config.toml
model = "image denoising autoencoder"
dataset = "photos of plants, animals and fungi (iNaturalist)"
train_examples = 77898
image_size = 64
crop_scale_min = 1
horizontal_flip = true
translate = 0.06
rotation_deg = 5
color_jitter = 0.2
bottleneck = "denoising"
downsampling_factor = 8
encoder_arch = "swin"
encoder_norm = "layernorm"
encoder_norm_position = "pre"
encoder_activation = "swiglu"
encoder_mlp_ratio = 2.67
encoder_head_dim = 32
encoder_fused_qkv = true
encoder_bias = "all"
encoder_qk_norm = true
encoder_parallel_block = true
encoder_inner_norm = false
encoder_drop_path = 0.1
encoder_patch_size = [4, 4]
encoder_conv_stem = false
encoder_depths = [6, 6]
encoder_widths = [64, 128]
loss = "mse"
latent_channels = 8
decoder_norm = "groupnorm"
decoder_activation = "silu"
decoder_weight_standardization = false
decoder_widths = [32, 64, 96, 128]
decoder_blocks_per_level = 2
decoder_block = "basic"
decoder_dropout = 0.05
decoder_attention = false
decoder_upsampling = "transposed_conv"
init = "small_normal"
residual_init = "none"
optimizer = "normuon"
muon_scale = "match_rms_adamw"
lr = 0.0049
momentum = 0.95
nesterov = true
orthogonalizer = "newton_schulz_5"
adamw_lr_other_params = 0.0013
steps = 8500
batch_size = 384
epochs = 41.9
lr_schedule = "cosine"
final_lr_fraction = 0.01
warmup_steps = 420
weight_decay = 0.05
adamw_weight_decay_other_params = 0.05
Rows from block 4 of the decoder of a small image denoising autoencoder, named by matrix and row number. Rows with one number belong to one channel. Each number is 128 + 32 x the weight over its row's rms, rounded and kept within 0 to 255. All counts start at 0.
Before each channel's rows are labels from the 100 images, of 14848, where the channel reaches its highest value: "colour at peak" is the nearest of a few named colours to the mean colour under the peak; "top examples" is what is common among them. Only what is clearly more common there than usual is listed. The data: photos of plants, animals and fungi (iNaturalist). In brackets: how many of the 100.
# convs0: first 3x3 conv (decoder.decb.1.0.convs.0.weight, 64x64x3x3, each kernel summed), inputs 0-63
# convs1: second 3x3 conv (decoder.decb.1.0.convs.1.weight, 64x64x3x3, transposed, each kernel summed), outputs 0-63

colour at peak: green (58)
top examples: phylum Tracheophyta (27); kingdom Plantae (27)
convs0.34 [193 172 131 118 109  45  97 110 155  97 121 142  81 117 131 186 149 165 128 160 119  83  93 120 117 148 126 138 118 204 171 110 116 130 116 133 102 133  75 150  99 153 156 116 131  90 157 123 115  70 106 116 101 121  96 135 144 134 145 202 141 186 107  72]
convs1.34 [ 76 135 135 109 144 190 165 157 145 119 144  96 139 121 150 140 147 151 103 103 162 119 142 151 138  94 159 128 177 104 150  34 106 135 163 152 150 193 163 105 134 153 149 153 188 143 168 137 122 123 131 138  90 143  71 154 186 201  93  84 132 116 103 102]

colour at peak: white (95)
top examples: order Passeriformes (50)
convs0.59 [113 128 112 127 193  87 141 103 123 137 140 105 129 168  76 122 138 164  98 170 137 131 140  76 140 127 150 131 127 135 124 104 127 171 144 118 167 143 124 106 134 134  82 191  96  78 162 183 154 216 151 115 111 112  66 105 164  69 139 121 107 110 204  96]
convs1.59 [164 142  68 159 114 121 143  66 126 117  76 101 168  88  92  82 112 106  89 110 121 137  84 137 140 104 156 127 108  42 110 136 118 139  91  84 125 134 144 120  91 123 145 114  70 161 120 138 126  59 215 165 143  79 160  94 155 105 134 133 123 140 131 139]

colour at peak: pink (45); white (41)
top examples: phylum Arthropoda (61); class Insecta (59)
convs0.42 [149 118 125 165 156 119 152 166  84 167 120 170 124 142 123  94  86 101 128 106 110 102 159 142 127 124  18  62 123 150 159 150 112 176 143 117 106 127 126 117 208 140  72 109 117 157  91 169 114 203 162 174 118 132 113 101 133 117 142 139 141 109 131  87]
convs1.42 [ 86 171  79 147 150 111 124  94  42 117  98 107 140 126 126 124 146 153 106 134 118 142 195 168 109 112 174 125 160  98 126 148 138  29 104 123 106 104 149 148 170 141 167  86 102 169 138 144 124 100 103  77 103 151 110 117 173 133  81 142  76  85 128 146]

colour at peak: green (26)
top examples: kingdom Plantae (31); phylum Tracheophyta (31); class Magnoliopsida (27)
convs0.13 [102 121 130 112 145 151 131 141 126 170  95 120 102 105 151 141 110 134 147 117 133  94  65  54 121 162 212 155 148 147 111 131 165 162 167 120 168 133 128  73  62 153  82 131 103 135  71  72  83 156 183 154 112 121 142  75 112 152 146 135  94 132 171 117]
convs1.13 [133 176 216 155 122 113  98 135 146  85 140 198 133 147 156 122 154  51 137 154 111 187 147 146 119 121 116 162 137 152 144 102 173 189  99 171 157 117 133 188 171 141 127 151 107 120 142 156 131 127 120  90 104 137 106 145 145 167 119 173  91 138  63 100]

colour at peak: pink (39)
top examples: phylum Arthropoda (60)
convs0.49 [125 116 170 100 117  55 101  94 165 189  76 154 150 175 144 143 207  97 117 133 130 110 155 134 171  67 142 137 116 112 130 144  91 113  71 152 142 202  86 107 103 134 114 166 131 156 100 113 108 114 119 118 116 128 143 153  75 135 130  93  74 163 122  90]
convs1.49 [ 89 201 147 120 135 179 152 141 118  77 158 135 130  96  99 121 196 115 128 174 144 149 123 120 160  99 100 117 174 150 164 145 109 158 143 151 148 175  96 122 212 138 118  86 108  97 118 107 133 112 120  68 108 144  91  69 118 128 106 155  74  90 118 181]

colour at peak: black (31)
top examples: phylum Arthropoda (69); class Insecta (67); order Lepidoptera (31)
convs0.50 [138 139 141 119 178 158 174 129  96 122  72 175 125 131 174  69 140 139 118 119 104 133 154  50 125 125 135 164 147 165 173 168 141 120  96 145 148 102  75 114 106 128 117 155 119 166  67 129 148 102  83  84  62 135  92 138  94 110 111 161 146 206 145 149]
convs1.50 [140  93 174 102 159 145 135 140 123 113 141 175 129 136 213 137 152 114 141 141 158  89  94 154 145 165 129 115  96 143 119  98 139 121 105 158 141  99  96 168 123 106 194 109 170 122 126  66 133 117  81 135  56 125 176 166  86 113 159 170 131  41 159 121]

colour at peak: green (34)
top examples: phylum Tracheophyta (25); kingdom Plantae (25)
convs0.53 [191 153 118 153 142 112 119 137 103 128 161 129  47 192  92 177 160 109 124 105 156 142 123 161 110  84 191  78 132 183 138  84 103 152  98 167  82 128 118  99 131 118 164  68 135 136 128 153  86 100 151  79  78 117 135 136 126 117 158 169 102 121  98 101]
convs1.53 [210 122 129 177 123 144 126 123 195  64 216 176 151 149 163 135 107 107 157 143 150  93  94 144 125 150  84 132 122 131 105  96 162 169 111 142 156 147 125 142 165 176  99 114 141 111 126 175 152 123 102 182 151  92 120 157 162 171 166 168 126 125 156 110]

colour at peak: pink (32)
top examples: class Insecta (63); phylum Arthropoda (63); order Lepidoptera (31)
convs0.38 [123 126 116 133 144 111 120  90 165  91 138 153 141 107  43 144 120 111 134 151 166 100 129 159 144  97   0 158 105 102 133  72 112 108 143 120 125 136 100 144 221  95 174 141 102  96 129 114 169 129 139 136 143 115 121 140 138 135 195 136 160 141 121 130]
convs1.38 [113 145  79  96 113  91 161 143 115 117 142  95 141 176 147 140 133 183 108 112  99 125 210 107 136 107 103 101 126 105 148 165 117  56 180 130 125 152 104 121 137 160 150 128 140 109 188 161 100 178  93 198 172 122 111  87  96  84  83  83 118 137 124 168]

colour at peak: pink (31); white (26)
top examples: order Charadriiformes (27)
convs0.39 [ 98 116 114 146  82 138 137  94 119 132  98 126 147  84 164 150   0 122 135 161 151 134 115 109 100 102 117  95 145 138 219 130 125 122 116 145 120 137 128 121 109 134 149  78 120 118 127 137 142 106 150 137 119 101 153 151 156 124 145 138 142  97 125 154]
convs1.39 [160  92 158 117 105 150 136   0 132 134 111 132 113 101 156 118 156  94 129 162 138 135 108 130  73 143 132 124 111 121  15 133 111 133 121 138 143 110  99 118 166 105 136 109 131 171 148  99 153 129 141 120 109 142 113  41 152 142  87 118 101 155 141 156]

colour at peak: green (46)
top examples: phylum Tracheophyta (29); kingdom Plantae (29); class Magnoliopsida (27)
convs0.41 [126 180 147 170 124  69 121 150 119  89 149 109 118 105 175  96 111 109 107 103 144 121 156 119 133 111  42  88 133 164 125 134 141 206 118 154 151 122 140  39 103 114 114 158  89 143 101 117 166 190 164 163 104 109 122 127 142 170 111 165 187 118 150 112]
convs1.41 [ 76 130  63  99 153 147 134 130 151 186  74  79 156  90 112 107 153 162  97 140 142 143 151 138 130 119 166 123 124 140 146  65 120 141 122 127 112 145 127  80 193 109 148 168 105 152 154  89 166 178 135 144  79  67 111 132 111 136  98 125  87 100  91 205]