{"horizontal_flip": true, "translate": 0.06, "encoder_inner_norm": false, "encoder_widths": [64, 128], "decoder_activation": "silu", "init": "small_normal", "learning_rate": 0.0049, "nesterov": true, "adamw_lr_other_params": 0.0013}
Rows from block 6 of the encoder of a small image denoising autoencoder, named by matrix and row number. Rows with one number belong to one neuron. Each number is 128 + 24 x the weight over its row's rms, rounded and kept within 0 to 255. All counts start at 0. Numbers have three digits each.
Before each neuron's rows are labels from the 100 images, of 14848, where the neuron reaches its largest size: "strongest on" is what is common among them; "patch colour" is the nearest of a few named colours to the mean colour under the peak. Only what is clearly more common there than usual is listed. The data: photos of plants, animals and fungi (iNaturalist). In brackets: how many of the 100.
# gate: MLP gate (encoder.blocks.6.mlp.gate.weight, 336x128), inputs 64-127
# fc1: MLP up (encoder.blocks.6.mlp.fc1.weight, 336x128), inputs 64-127
# fc2: MLP down (encoder.blocks.6.mlp.fc2.weight, 128x336, transposed), outputs 64-127

strongest on: order Passeriformes (50)
patch colour: pink (27)
gate.185:092130103109145118120143103122120153170184135174116150159144090088142106111159167123144143120160119143128103166128162133124128146122153108145149081148122128139151109146124116111115145090131152
fc1.185:185105174155138110125123141151118140107127118135132121104113137167093131104140104142146119106126121124090186052111162145116104126099082121131100130089123126165095159106110104123084119124113090
fc2.185:151187128137162106125122120118122128181136139101105140131118139120161155144127135124147138113142163096099108128147121132081092126138109142126133136088152140128103104146141142160115095155108148

strongest on: class Aves (88); order Passeriformes (60)
patch colour: pink (38); white (28)
gate.22:103142106121145122120093132132140129155139124125135114119113115097135115118117154127124170132095154090122180143124114123102138124093143112116110118106196104137092140138119097139131106160080116
fc1.22:172113089157147094100151081107143131119172148102129151095150154102097120126122099051131119081142141141113099119151141144129153106113106127109137123153144108115107133116124126145133104139086098
fc2.22:145103150157132131082099101131112156138122138166103144163132180099120101109142104081121138150144097144169146127101105165108106121148142140123186119155111132154165095154093133088154146135138159

strongest on: order Passeriformes (55)
patch colour: grey (77)
gate.261:100099063128118118152151112140130173170117170134086113118180102130107134126129111142115110136192159122118096172129146101112129135148146116111171079135097121118154133156126125135133130134131163
fc1.261:123140178140087117152122141089165173173131144134130123139134135127148151188139141091106147130090128134121154108083099161140159126155127089128149135130107157118081126131135072136123130123152173
fc2.261:152157108152133095130187089114147156125121103133089163138161154111146104175128161123157091158128118095098158108102142111118135115120103085128165111136113113110085117131133136146122154108149126

strongest on: class Aves (89); order Passeriformes (54)
patch colour: white (64)
gate.170:114136137173181115158113130117118129148102120099143148133060130157119135144123097127078110143120113104085158069116122135158109159083128147124139138143112107149103148122153125141141175132155136
fc1.170:100138111161151136145137146112108119149148136149159123116120138153137103177135109125115119123129117092106113117122132110102132167071101113103125134127117111206117112132106122145115176126129136
fc2.170:152137157161142137146141076102178127161103143127119138154073135123118159125170102111132136132134119130130125141102112103122166107128114134161153154159168113112073113120112111157105168141131106

strongest on: class Aves (85)
patch colour: pink (35)
gate.249:133104150130143157139121151127164150183129103072107150120113099129112136121092181155116121120127109113146163122116130125131041193124134150115112123129139123121137143113124125137104137133137162
fc1.249:135090078155165170100076096122125134129168123090111075091090099092105141158139140121146144099132126146116135169158151113120117148144118124083176105118111161135123137165163128141160143116116134
fc2.249:152141123093095155117073098096099122124111117108150118092147144131127141134084114132141153151110102129121098123131152148143083154192159164130173132091120149138158114166124147148132165133120103

strongest on: order Passeriformes (57)
patch colour: pink (29)
gate.190:141174085140119155120123101102137101128143107126153143103129110110182144137139138119118137185167147128099099099116151108126114104153104099127131090119167155140107124192121108113109155140099115
fc1.190:131104137097091108094120157125144154124119124111116117104158103154100110150142123124137163117128114145125138145129133169112108166117166117072129160144108118167097170106130120167142135174127125
fc2.190:159156130144121139113078080125117128152116104100164153082117134131135120157101155089114119168175116094113111153132125187120067160133138120155148145141163079110099117176119148165146162103094112

strongest on: phylum Tracheophyta (28); kingdom Plantae (28)
patch colour: green (41)
gate.253:145151112157099210147142116136135109138129128176124119121115138156124097139124121116107144096122143098128115115120109153140136137147101132118180090149140094120122143169165116107109161111107130
fc1.253:105124137127145088147132165119086188108087153109121094132151108103121137174122126118132096176116121117135114129119140119151101114140143121125105136119101121143124128073123121166128140157130191
fc2.253:114142120144150133100086145112092153129139098090117076149110094119132129194092154161101108136149133147144130141123140120084136124153128137122099152138146166128105079067131143151127111153180144

strongest on: class Insecta (59)
patch colour: red (39)
gate.196:124117063131065121161105134097146161131123152166086149150134115110134131119109117149171136100142117116131100123156134087138164128105119179115128162112135125167136093127112130133144119162108097
fc1.196:108110095125159129125132107109122073109157126129130145173159123099147129130126078104112154159166139162157154146108133092164107127110116143141128107125145163126124128117112119096195114139130153
fc2.196:122132130136144139150125156095153098144167120072120113132158136104188148150124125139110113150136137143121171121115157156124093148132124123159122097107119164154096087120119153124151116083139171

strongest on: class Aves (88); order Passeriformes (52)
patch colour: grey (75)
gate.306:107117109134067087161151123107093169121142085153150120118169114112114098144176155134114097082107112172125116116115108125145114128132175137120067141142099157133151138182134129079138108106137146
fc1.306:162155140151107129154158121122168138120134153092128105173124102096105119111102159123129166094118132141096111117110113183140113126110099161103132155127170155149135181159118142144127165096120110
fc2.306:152139089174174131162119090145113122118102167094119139134153115154108131083149103151151166122159157090154101146117146128133111106161135145148143117139132100132106153088133155121151150145155108

strongest on: class Aves (89); order Passeriformes (65)
patch colour: cyan (25)
gate.178:097107153140165122128138119134088165171135200121097100107111134137123107113093134107114057130141152089128202148155120117107115124125116146127116127108106133136095132161129127132125099132146168
fc1.178:178116156121087115135122109087086122130102076118096105160148140114106138109143157129145114156160138155154172114106118128166117130147161087158110142157150127122168125137079155124160088056117141
fc2.178:123081152119156096108161110101141152173161137135086149114155133154112145133123139125164119111145140131076171132118106132130142125107119125137054127145150097118102123162100146091155095109170173

strongest on: class Insecta (70); phylum Arthropoda (70); order Lepidoptera (37)
patch colour: brown (53)
gate.324:134150098119168156133186164115124123097138189135108144104149119134100137125131151169139108130108109130136124122098156121115099121160125086129132158087150103124148101143104141154119167136104145
fc1.324:181132133134132143146120168144107127102123123115126145080166161119149124097094171155129158137097138142126127124135117118115109113164115151141124200110141124149147148153116124152127110127087151
fc2.324:127141145123119128140145139157110152133106113121140115115110113118159114123163123176168134101092137114108173144131095119143154143102119122094119141144131110121143156116093101102132088131103152

strongest on: class Aves (85); order Passeriformes (61)
patch colour: pink (39)
gate.21:140132158126167131114172156101160155135144094137141115135124140164121116144134150178163143134099127109167108126128120139149129097159122159106121179115114144113119137118124123127150130145143128
fc1.21:188136108147135141113137134165106181123148122097099116133136127100134085180139132140135147158159067129131103155122109153079134098120149115117167104121122127123102123123103092125160148108079132
fc2.21:140147128140146144105159107169088164142164138146087159132153119116160082155134158124145169120125093101156142165103091113099127105105119103119126163141125140121115154124102067139140104133104189

strongest on: class Aves (91); order Passeriformes (69)
patch colour: white (60)
gate.8:132155088140176090067101101108142136124137159109130124135156148113144126154119143107154107153148116183121136141117112152091125110115126155126076106100108148126117116083153155111123156119165114
fc1.8:159137131158149128118121109097107125153118130142118128102128120164128144082107135091152124171145132160135150143130163116116113102113157075164112121132115115084122123121113094167130156133110122
fc2.8:127110108134139177148073114110137143115138105099127119106136094170130142112107110115097119133132155117133142160183162146148131108110145140154098139126143117133121133110111158100140102151125110

strongest on: order Passeriformes (58)
patch colour: pink (41); white (25)
gate.82:129131177128149124134112147133137139135156100105113108139137126126153122112106119144128145112140132103060133159097137135136124132101103112128115138128147119098153077130135148153129156110102163
fc1.82:098166113128144135157100165133103137129134123128118149111121131140128151131113108140138166128084093135097125168146131120118072120134094149144116117087127122071138093113140131133090126128160191
fc2.82:109129113154143151104110156129098100123123117183164100105091122115130122170097128156120110141140108118131139121176106107114140121121138129118113122086144147118121152153125169118111120127120126

strongest on: order Passeriformes (57)
patch colour: grey (76)
gate.309:112096133166106097134161110121123188083121125147119130162092120105108106130144113137157114120154122123148149123092154144111154113111136153153136108096086118135101150120145156120148138119125146
fc1.309:053140112163121132171103091104136115122099129141091150145072119166090133126120120135141101135143094094099113139164123112155135105145152134131143133114101119094134114124116194137116113141097151
fc2.309:138081107141135108147159090127128179095145107126119115123122084160104121083148158080124096162181128132129154161127119141134170115130146104156160106106117114116135110140078116092149139125128150

strongest on: phylum Chordata (93); class Aves (89); order Anseriformes (31); family: Anatidae (31)
patch colour: grey (91)
gate.44:163111123164164114157125117117173117114128123150081113114139169117118126095198115118128141140197117159133144125121118123122119106083126065153124114146150144092126156147100141194141117091115120
fc1.44:149103144124141124060129153121141122132140132128128147172156118104099109139152140147168134164140099123178097124103160120138120106099172145078167116119169135122133177156105165137115096115059136
fc2.44:112114166130198158088061112164130087131133090076115127143160127114094141116097118132123146135077120126119108164171111116149140138139160161086153148088091162119106133154146172149116135123128140

strongest on: phylum Chordata (94); class Aves (88); order Anseriformes (27); family: Anatidae (27)
patch colour: grey (90)
gate.68:132149153122117137157069127127132164133128089088123114140125110099077127100131159093120147161133148152097101126150157118128113141085143094124103091141115127135137129163132118145121131077113117
fc1.68:153109170157126097113124162149151121123112136127141164119135124119106110079153120119096152140129158160133104166096165131144083105152121155147155108152143123123087135152100128164113143127059098
fc2.68:161094084144150130152108106112126133104165133111113142121123172125163180110130095101128125155144141143166126135104136169101103154150117146077140142112142122143134132120110145107070114125115143

strongest on: order Passeriformes (50)
patch colour: white (69)
gate.201:104099133107091102152108145135126139123131139141127123124166115126148127163132154097142147135108148135151184135122167144091112095167159150098187134112127098132121131154140132100142163125079134
fc1.201:147104119107119155113107151172105156144155122167129118134178142108131115147098141137115160148087148154126148200087117131143116122156126147139167144149099106103116159137117089140143153084065117
fc2.201:175096131100115127141129134130126123140147144178113124093151149077128107123097119155148157133131135187127178172128109146133130115107121108109171168155126108134126134134106072153124135092078141

strongest on: phylum Chordata (95); class Aves (94); order Passeriformes (56)
patch colour: grey (82)
gate.42:171130144139112109136137135141158155133131129152123133092174120090101120127140135121153138107120147131145120074095116144133165118124125109142114135169109088116103102132115115184129126191069148
fc1.42:137151103139114133146141090159110172109129111122163111128129198139143152133141147135127104149166104073170087125160132092112140134110123049128111080096155103115124101099148114131124135112117098
fc2.42:145140128150095149107153150148123153126146119143148145133151165138149144138089105096139111139164153106111127068091118118106076173112118100121119137130144083133123116137145108141158107119111100