Rows from block 5 of the encoder of a small image denoising autoencoder, named by matrix and row number. Rows with one number belong to one neuron. Each number is 128 + 32 x the weight over its row's rms, rounded and kept within 0 to 255. All counts start at 0. Numbers have three digits each.
After each neuron's rows are labels from the 100 images, of 14848, where the neuron reaches its largest size: "responds to" is what is common among them; "patch colour" is the nearest of a few named colours to the mean colour under the peak. Only what is clearly more common there than usual is listed. The data: photos of plants, animals and fungi (iNaturalist).
# gate: MLP gate (encoder.blocks.5.mlp.gate.weight, 160x64), inputs 0-63
# fc1: MLP up (encoder.blocks.5.mlp.fc1.weight, 160x64), inputs 0-63
# fc2: MLP down (encoder.blocks.5.mlp.fc2.weight, 64x160, transposed), outputs 0-63

gate.31:158099115143093121166102109109150137082130112170114138139111076154142171171158121160092114122096198169092079100162169142061126091132182168133041156121159108117112143184128114159109080132129137
fc1.31:150152091091160213180119120123143103144095101104115141113114122160101145148174153135136138150195106172152113115163098156105135092098059109131118089087110055153149088124198137087135109173105102
fc2.31:127140072073127113121103206168122118102120128157081153133149166153088146166120088166100119164161165156148125172135131151172190066088122187134101120094169112104103132094145121077146092156082111
responds to: order Passeriformes
patch colour: white

gate.158:148115182107137227129080107087110150101117118118165159122074157088105154133067183093080143085126128173099150144169146110116123153123101128129124163111140121099151108173215129131094107124154095
fc1.158:103104147080145167120109122104090082114153151144077148131065099159146149130094140132169122121106176159130048188109184147148140178072157153120156126113087159100110106101112084160183164143167103
fc2.158:153104117105162133072108115100115148100075160118073137160101133117093112134111085159165098156102197163096077161161165117125113146129155148165156092098146173148091099119126068148174130138128222
responds to: order Lepidoptera
patch colour: orange; yellow

gate.9:132162109119178146127091135182087187146064100114123093153101208120087149104102171118092169173132156135173158112115193148139075124130111123197100132156111109137189080110109105129121110112128125
fc1.9:151161140147126139155124152116137073128183093109108157138102176079160067058145123117084138148118134127109145181102147165159116157097068064108126143139134163197179125112084134081161164140164152
fc2.9:152119201100134115127105121124149184156131120146180103192105125113090172184064142062144170106129158086088082113117093116085135166150145146112120169119138096088139110124127140145138185159059140
responds to: class Insecta; phylum Arthropoda
patch colour: brown; black

gate.43:127121083117149146132123153147172196111132132100091143138106154171167165154119132094141148108117112089061099191163053161182140075163087135098108117093078125110155169149140154117142080185141142
fc1.43:134128158098104174127149155108149119079121107144106112137158143154082120176092063147115059074094108159151189173120137125059104129072119176180163162115152154114145144150093127154105143189158112
fc2.43:185139096100154100143104100170122145100128163088078106128140116088109127158172093130162181147184078064110140129148117176144140137098069092156147101122100075125152122108202156109126099165143184
responds to: order Passeriformes
patch colour: pink; white

gate.118:125138129193140154138170096070146147131151143205153109118076077111098146108124130161091173210096074097099116147147064121113178114106126171095095125129143110131147163068142085130128102126121147
fc1.118:128089094122112121154092135147122146112154149137161175101189102084076195179134150109127158123082192139089134140106114177109171102167089093071093142125197076117129114159155127114142124101177148
fc2.118:125121117110107159168116131158136182144138109136141112131059134124088174135129143140085159146085093140090157129169110167117140090127052143100036179148181082151192119119136158105113100158108171
responds to: phylum Chordata; class Aves; order Passeriformes
patch colour: grey

gate.30:153116161132115091189127105154137156133210106098100147119116177113082156104215173055130141152169108106100124107168152128124119139130109101110135102093113106111127126120178174098066108080176132
fc1.30:132162174092116065125113077135170161075150114060086129140155146104137138144141156127193188140132124098126113104107196159138074135139177054093110098126180144135130121175116168096107113130119142
fc2.30:124122151188166167140156099078106126131133138152067073127115112169139110135125105176092099090142175162134101157123097145105104122171195107155102139082122138137052148137156128209091088118112086
responds to: phylum Arthropoda; class Insecta; order Lepidoptera
patch colour: orange

gate.108:103140144072145127154128126098161150137074138208136107095154117210126130185111136115114122167112089145180140181111148085080105131134092164104173139134107135062155111058144125148159124162149088
fc1.108:142150123104178133121088070139129146190081119165198151189135109124111110168157090082103107123102158089140127145059123179113138169150130113099102120174159128090139132098095073141140161179101089
fc2.108:086108147127119112166138109141083093055155121109130160110176120120160163096165153186076122082129134164099183059176142126189130142123169135162112129081142130185125125146163184142079103134145144
responds to: class Aves; order Charadriiformes
patch colour: pink

gate.14:131104121113074182122129187158153145043212102155130169089125083113145106083113130182098170124108110148114163104126097163133165085111197136121117108091133120098162130136183151133143094106110117
fc1.14:185124123074120106144106088106091058117111156144106102115128067167086161165190164074174109117181157147194157124112163109121095109128101164114131154090146108173122120099175107170121120094140144
fc2.14:184165130109138077156135095124144095170106167102116108110117111171091168168177158113147105152175157086166112116118145103097097168140031119099156157094107138172110145046099087122118129131157131
responds to: order Passeriformes
patch colour: white

gate.8:054129158060112165149118101131182106131177172134183155103086114125114112127082159108119114083117129054158149123153128114083074150116145138098118092131142166140176188143100113107112145193106101
fc1.8:127114115112188159128107110110093079081157100073107049190181091077139094126116180167146112126131131154142151145112152171145121141086141094100120213155154123158172134161110151137122158104092138
fc2.8:061141114101118162095110106118127133107147102123150081151129232091059187148094100117145153174143116101127156163117109152137172132175119116129108130102127111117163109080062166106180155149089144
responds to: class Insecta; phylum Arthropoda; order Lepidoptera
patch colour: brown

gate.36:153173118137113130108139169082162194126104151145130145068112090155059091131161123114162122106091051156120159111158096128098179081116136135164094170135165089121077097131114142167103114105141060
fc1.36:109160145111159125119096134105179113096092153140057145108110133177096140129112116217110155090082094130105189104159143125130141130069170131142065135100121098131116160188105159197120124128155081
fc2.36:102157164127132049148122129102194112137096155170074145054106135134138126135168111155105151087106085094155115150131150103116111136107182146140105195103106131127103160168105166212113164121094100
responds to: order Passeriformes
patch colour: white

gate.22:158150081110097086171140130085089119120074108088163150168164161094089147170139155120113072154112178173121161104154112153112159122110116128159121103153229122133164118162089147086149155075129102
fc1.22:181082174109131124121085171113123122145106054065124110179162176149142121209158119121140078119124152156090159118099111122138154190119119151132110134165164077120082119129095159137127122102195100
fc2.22:077105186147139147089124148165126093133173158109141148099144095154181103058121112132114123068122091142177075117109154116136134165137179152138112132140095137138066149128142124169060110215091118
responds to: order Charadriiformes
patch colour: pink

gate.40:167090168129173174100173160111146101121142147116143149105053127143103131123162110074092184075115106154164075137162130126213084107133121130088185113113122094087147129122119125198111130151122152
fc1.40:173161091098126114132075135146129133137044087096113158146157132141171141218098112086167124148145140128129188104111139106139117149170119102126122150114105050139127151158103179180147131073118079
fc2.40:118178151162141137157105095107152099098104173123113107144140095162118191169113111168116155176134130094138186096155179149124123147128093088093124121097134112169077098059072116136196123131115054
responds to: phylum Chordata; class Aves; order Passeriformes
patch colour: grey

gate.130:152125120109088119082142118154110124088108164126107101052178098134159089075149121106066107134084135095087204124153125138093148147129172143105160165189105121181158161153094189136153101130110142
fc1.130:151110101127104168123156160112079106171131169139153124082143125137118109091128134101103154064114165136135212147092072114186088168150149065076118088144158136113110074132163165123139160172144088
fc2.130:101185086127140096099122122193126077086113108158112141091162108143154107186126152113090095130182111123152128211155109145175186112095125183150099092163142113117128155095102127086170077116095133
responds to: class Insecta; phylum Arthropoda
patch colour: white; red

gate.24:070125135157126141117183158088128097162144091163118132109129011137127130150064150140187097147074109150118110146155102138166152114158126167116176149143171102143101123070090148136128129181155125
fc1.24:166099075046175159102095178116139119121098125133170134141118151134116126109134107111103136154201161139156143157108124107126127132125153126091096089110124134101160178214154128156078081116045104
fc2.24:139108088082139144085122147114129100115137172149094116157124179110107110095118088130135089132186108159148213150145112114130077115156095087138151119133153191106190138179133099130112043077098155
responds to: order Passeriformes
patch colour: grey

gate.159:119082103179174095130162123057137178166152120182150140152109106061075177134160125102097117181102137193111075141120115107071106096143138140143121158106117114107121163171156066146114145142151118
fc1.159:155049121132130131085147117100179137171119161148133143156157103147140129118119071149078114136086120124103128082179085128140128114096125113032146162155196139165162075132065131123128175156142143
fc2.159:133106142062118157079109122151159159148109123074079127152136175140163110096101129135095156097075080074075186129136092136126143172123092112079148171137146122179142086139088186150124149132141188
responds to: phylum Chordata; class Aves; order Passeriformes
patch colour: grey

gate.104:081116132130181157156125113120103181116146123154100143128082137154163081214124156128158190132129122179157149116078146079093117156108138138143084109108092107107107115167135147101174069110054169
fc1.104:100167136142020139079115133180130103127127142123150126115161150106177175145208143155125175146120165167087138146144154130151127109089131134074166122108121089128103087112165085159107109167070113
fc2.104:114151119124151112145116172130098144140161174125151151194112105162086150082127068166173059129130040115148107148142144169142145099121108070126164150086145138169181126125096076092111141142152080
responds to: phylum Arthropoda; class Insecta; order Lepidoptera
patch colour: pink; purple

gate.89:106123090099146130148134161076165075150154135117124145129082134087135074072150099119061136170150129134135122199109090110163108118076160161159098113181163165148197126192110110120092105133107102
fc1.89:092120123160115124096164202088063091148172141155134083077100054151139088143146110166086119127123144186151106170129102121192139099124139140081163178148088155105118132131074130161129127140165136
fc2.89:086077100077121130131125158138152143157122115127094148087166175085123129108151069127148076112163122105102167119087082153174105162144165143128124063138169151087189145162194129111116071140099170
responds to: order Passeriformes
patch colour: grey

gate.28:162057167101142136135135165124150088123098182180135127172124100090159078135113122119136114098145134155096139127140071159182101149105168142106081134043168169123070148134136135141106121065121179
fc1.28:093081157121136153115114050135086094131183108185139150128121147066099152145166108162119049108183090088167181124133122101132141155160102145097109202123139080161148127140121109127142112133157163
fc2.28:122141163143141127046144103102085140141141109153134148149108147143156108085137129169149115136155041148153130109064138050124137156134112080068127179155097107141131097108147192092132141182177144
responds to: class Aves
patch colour: grey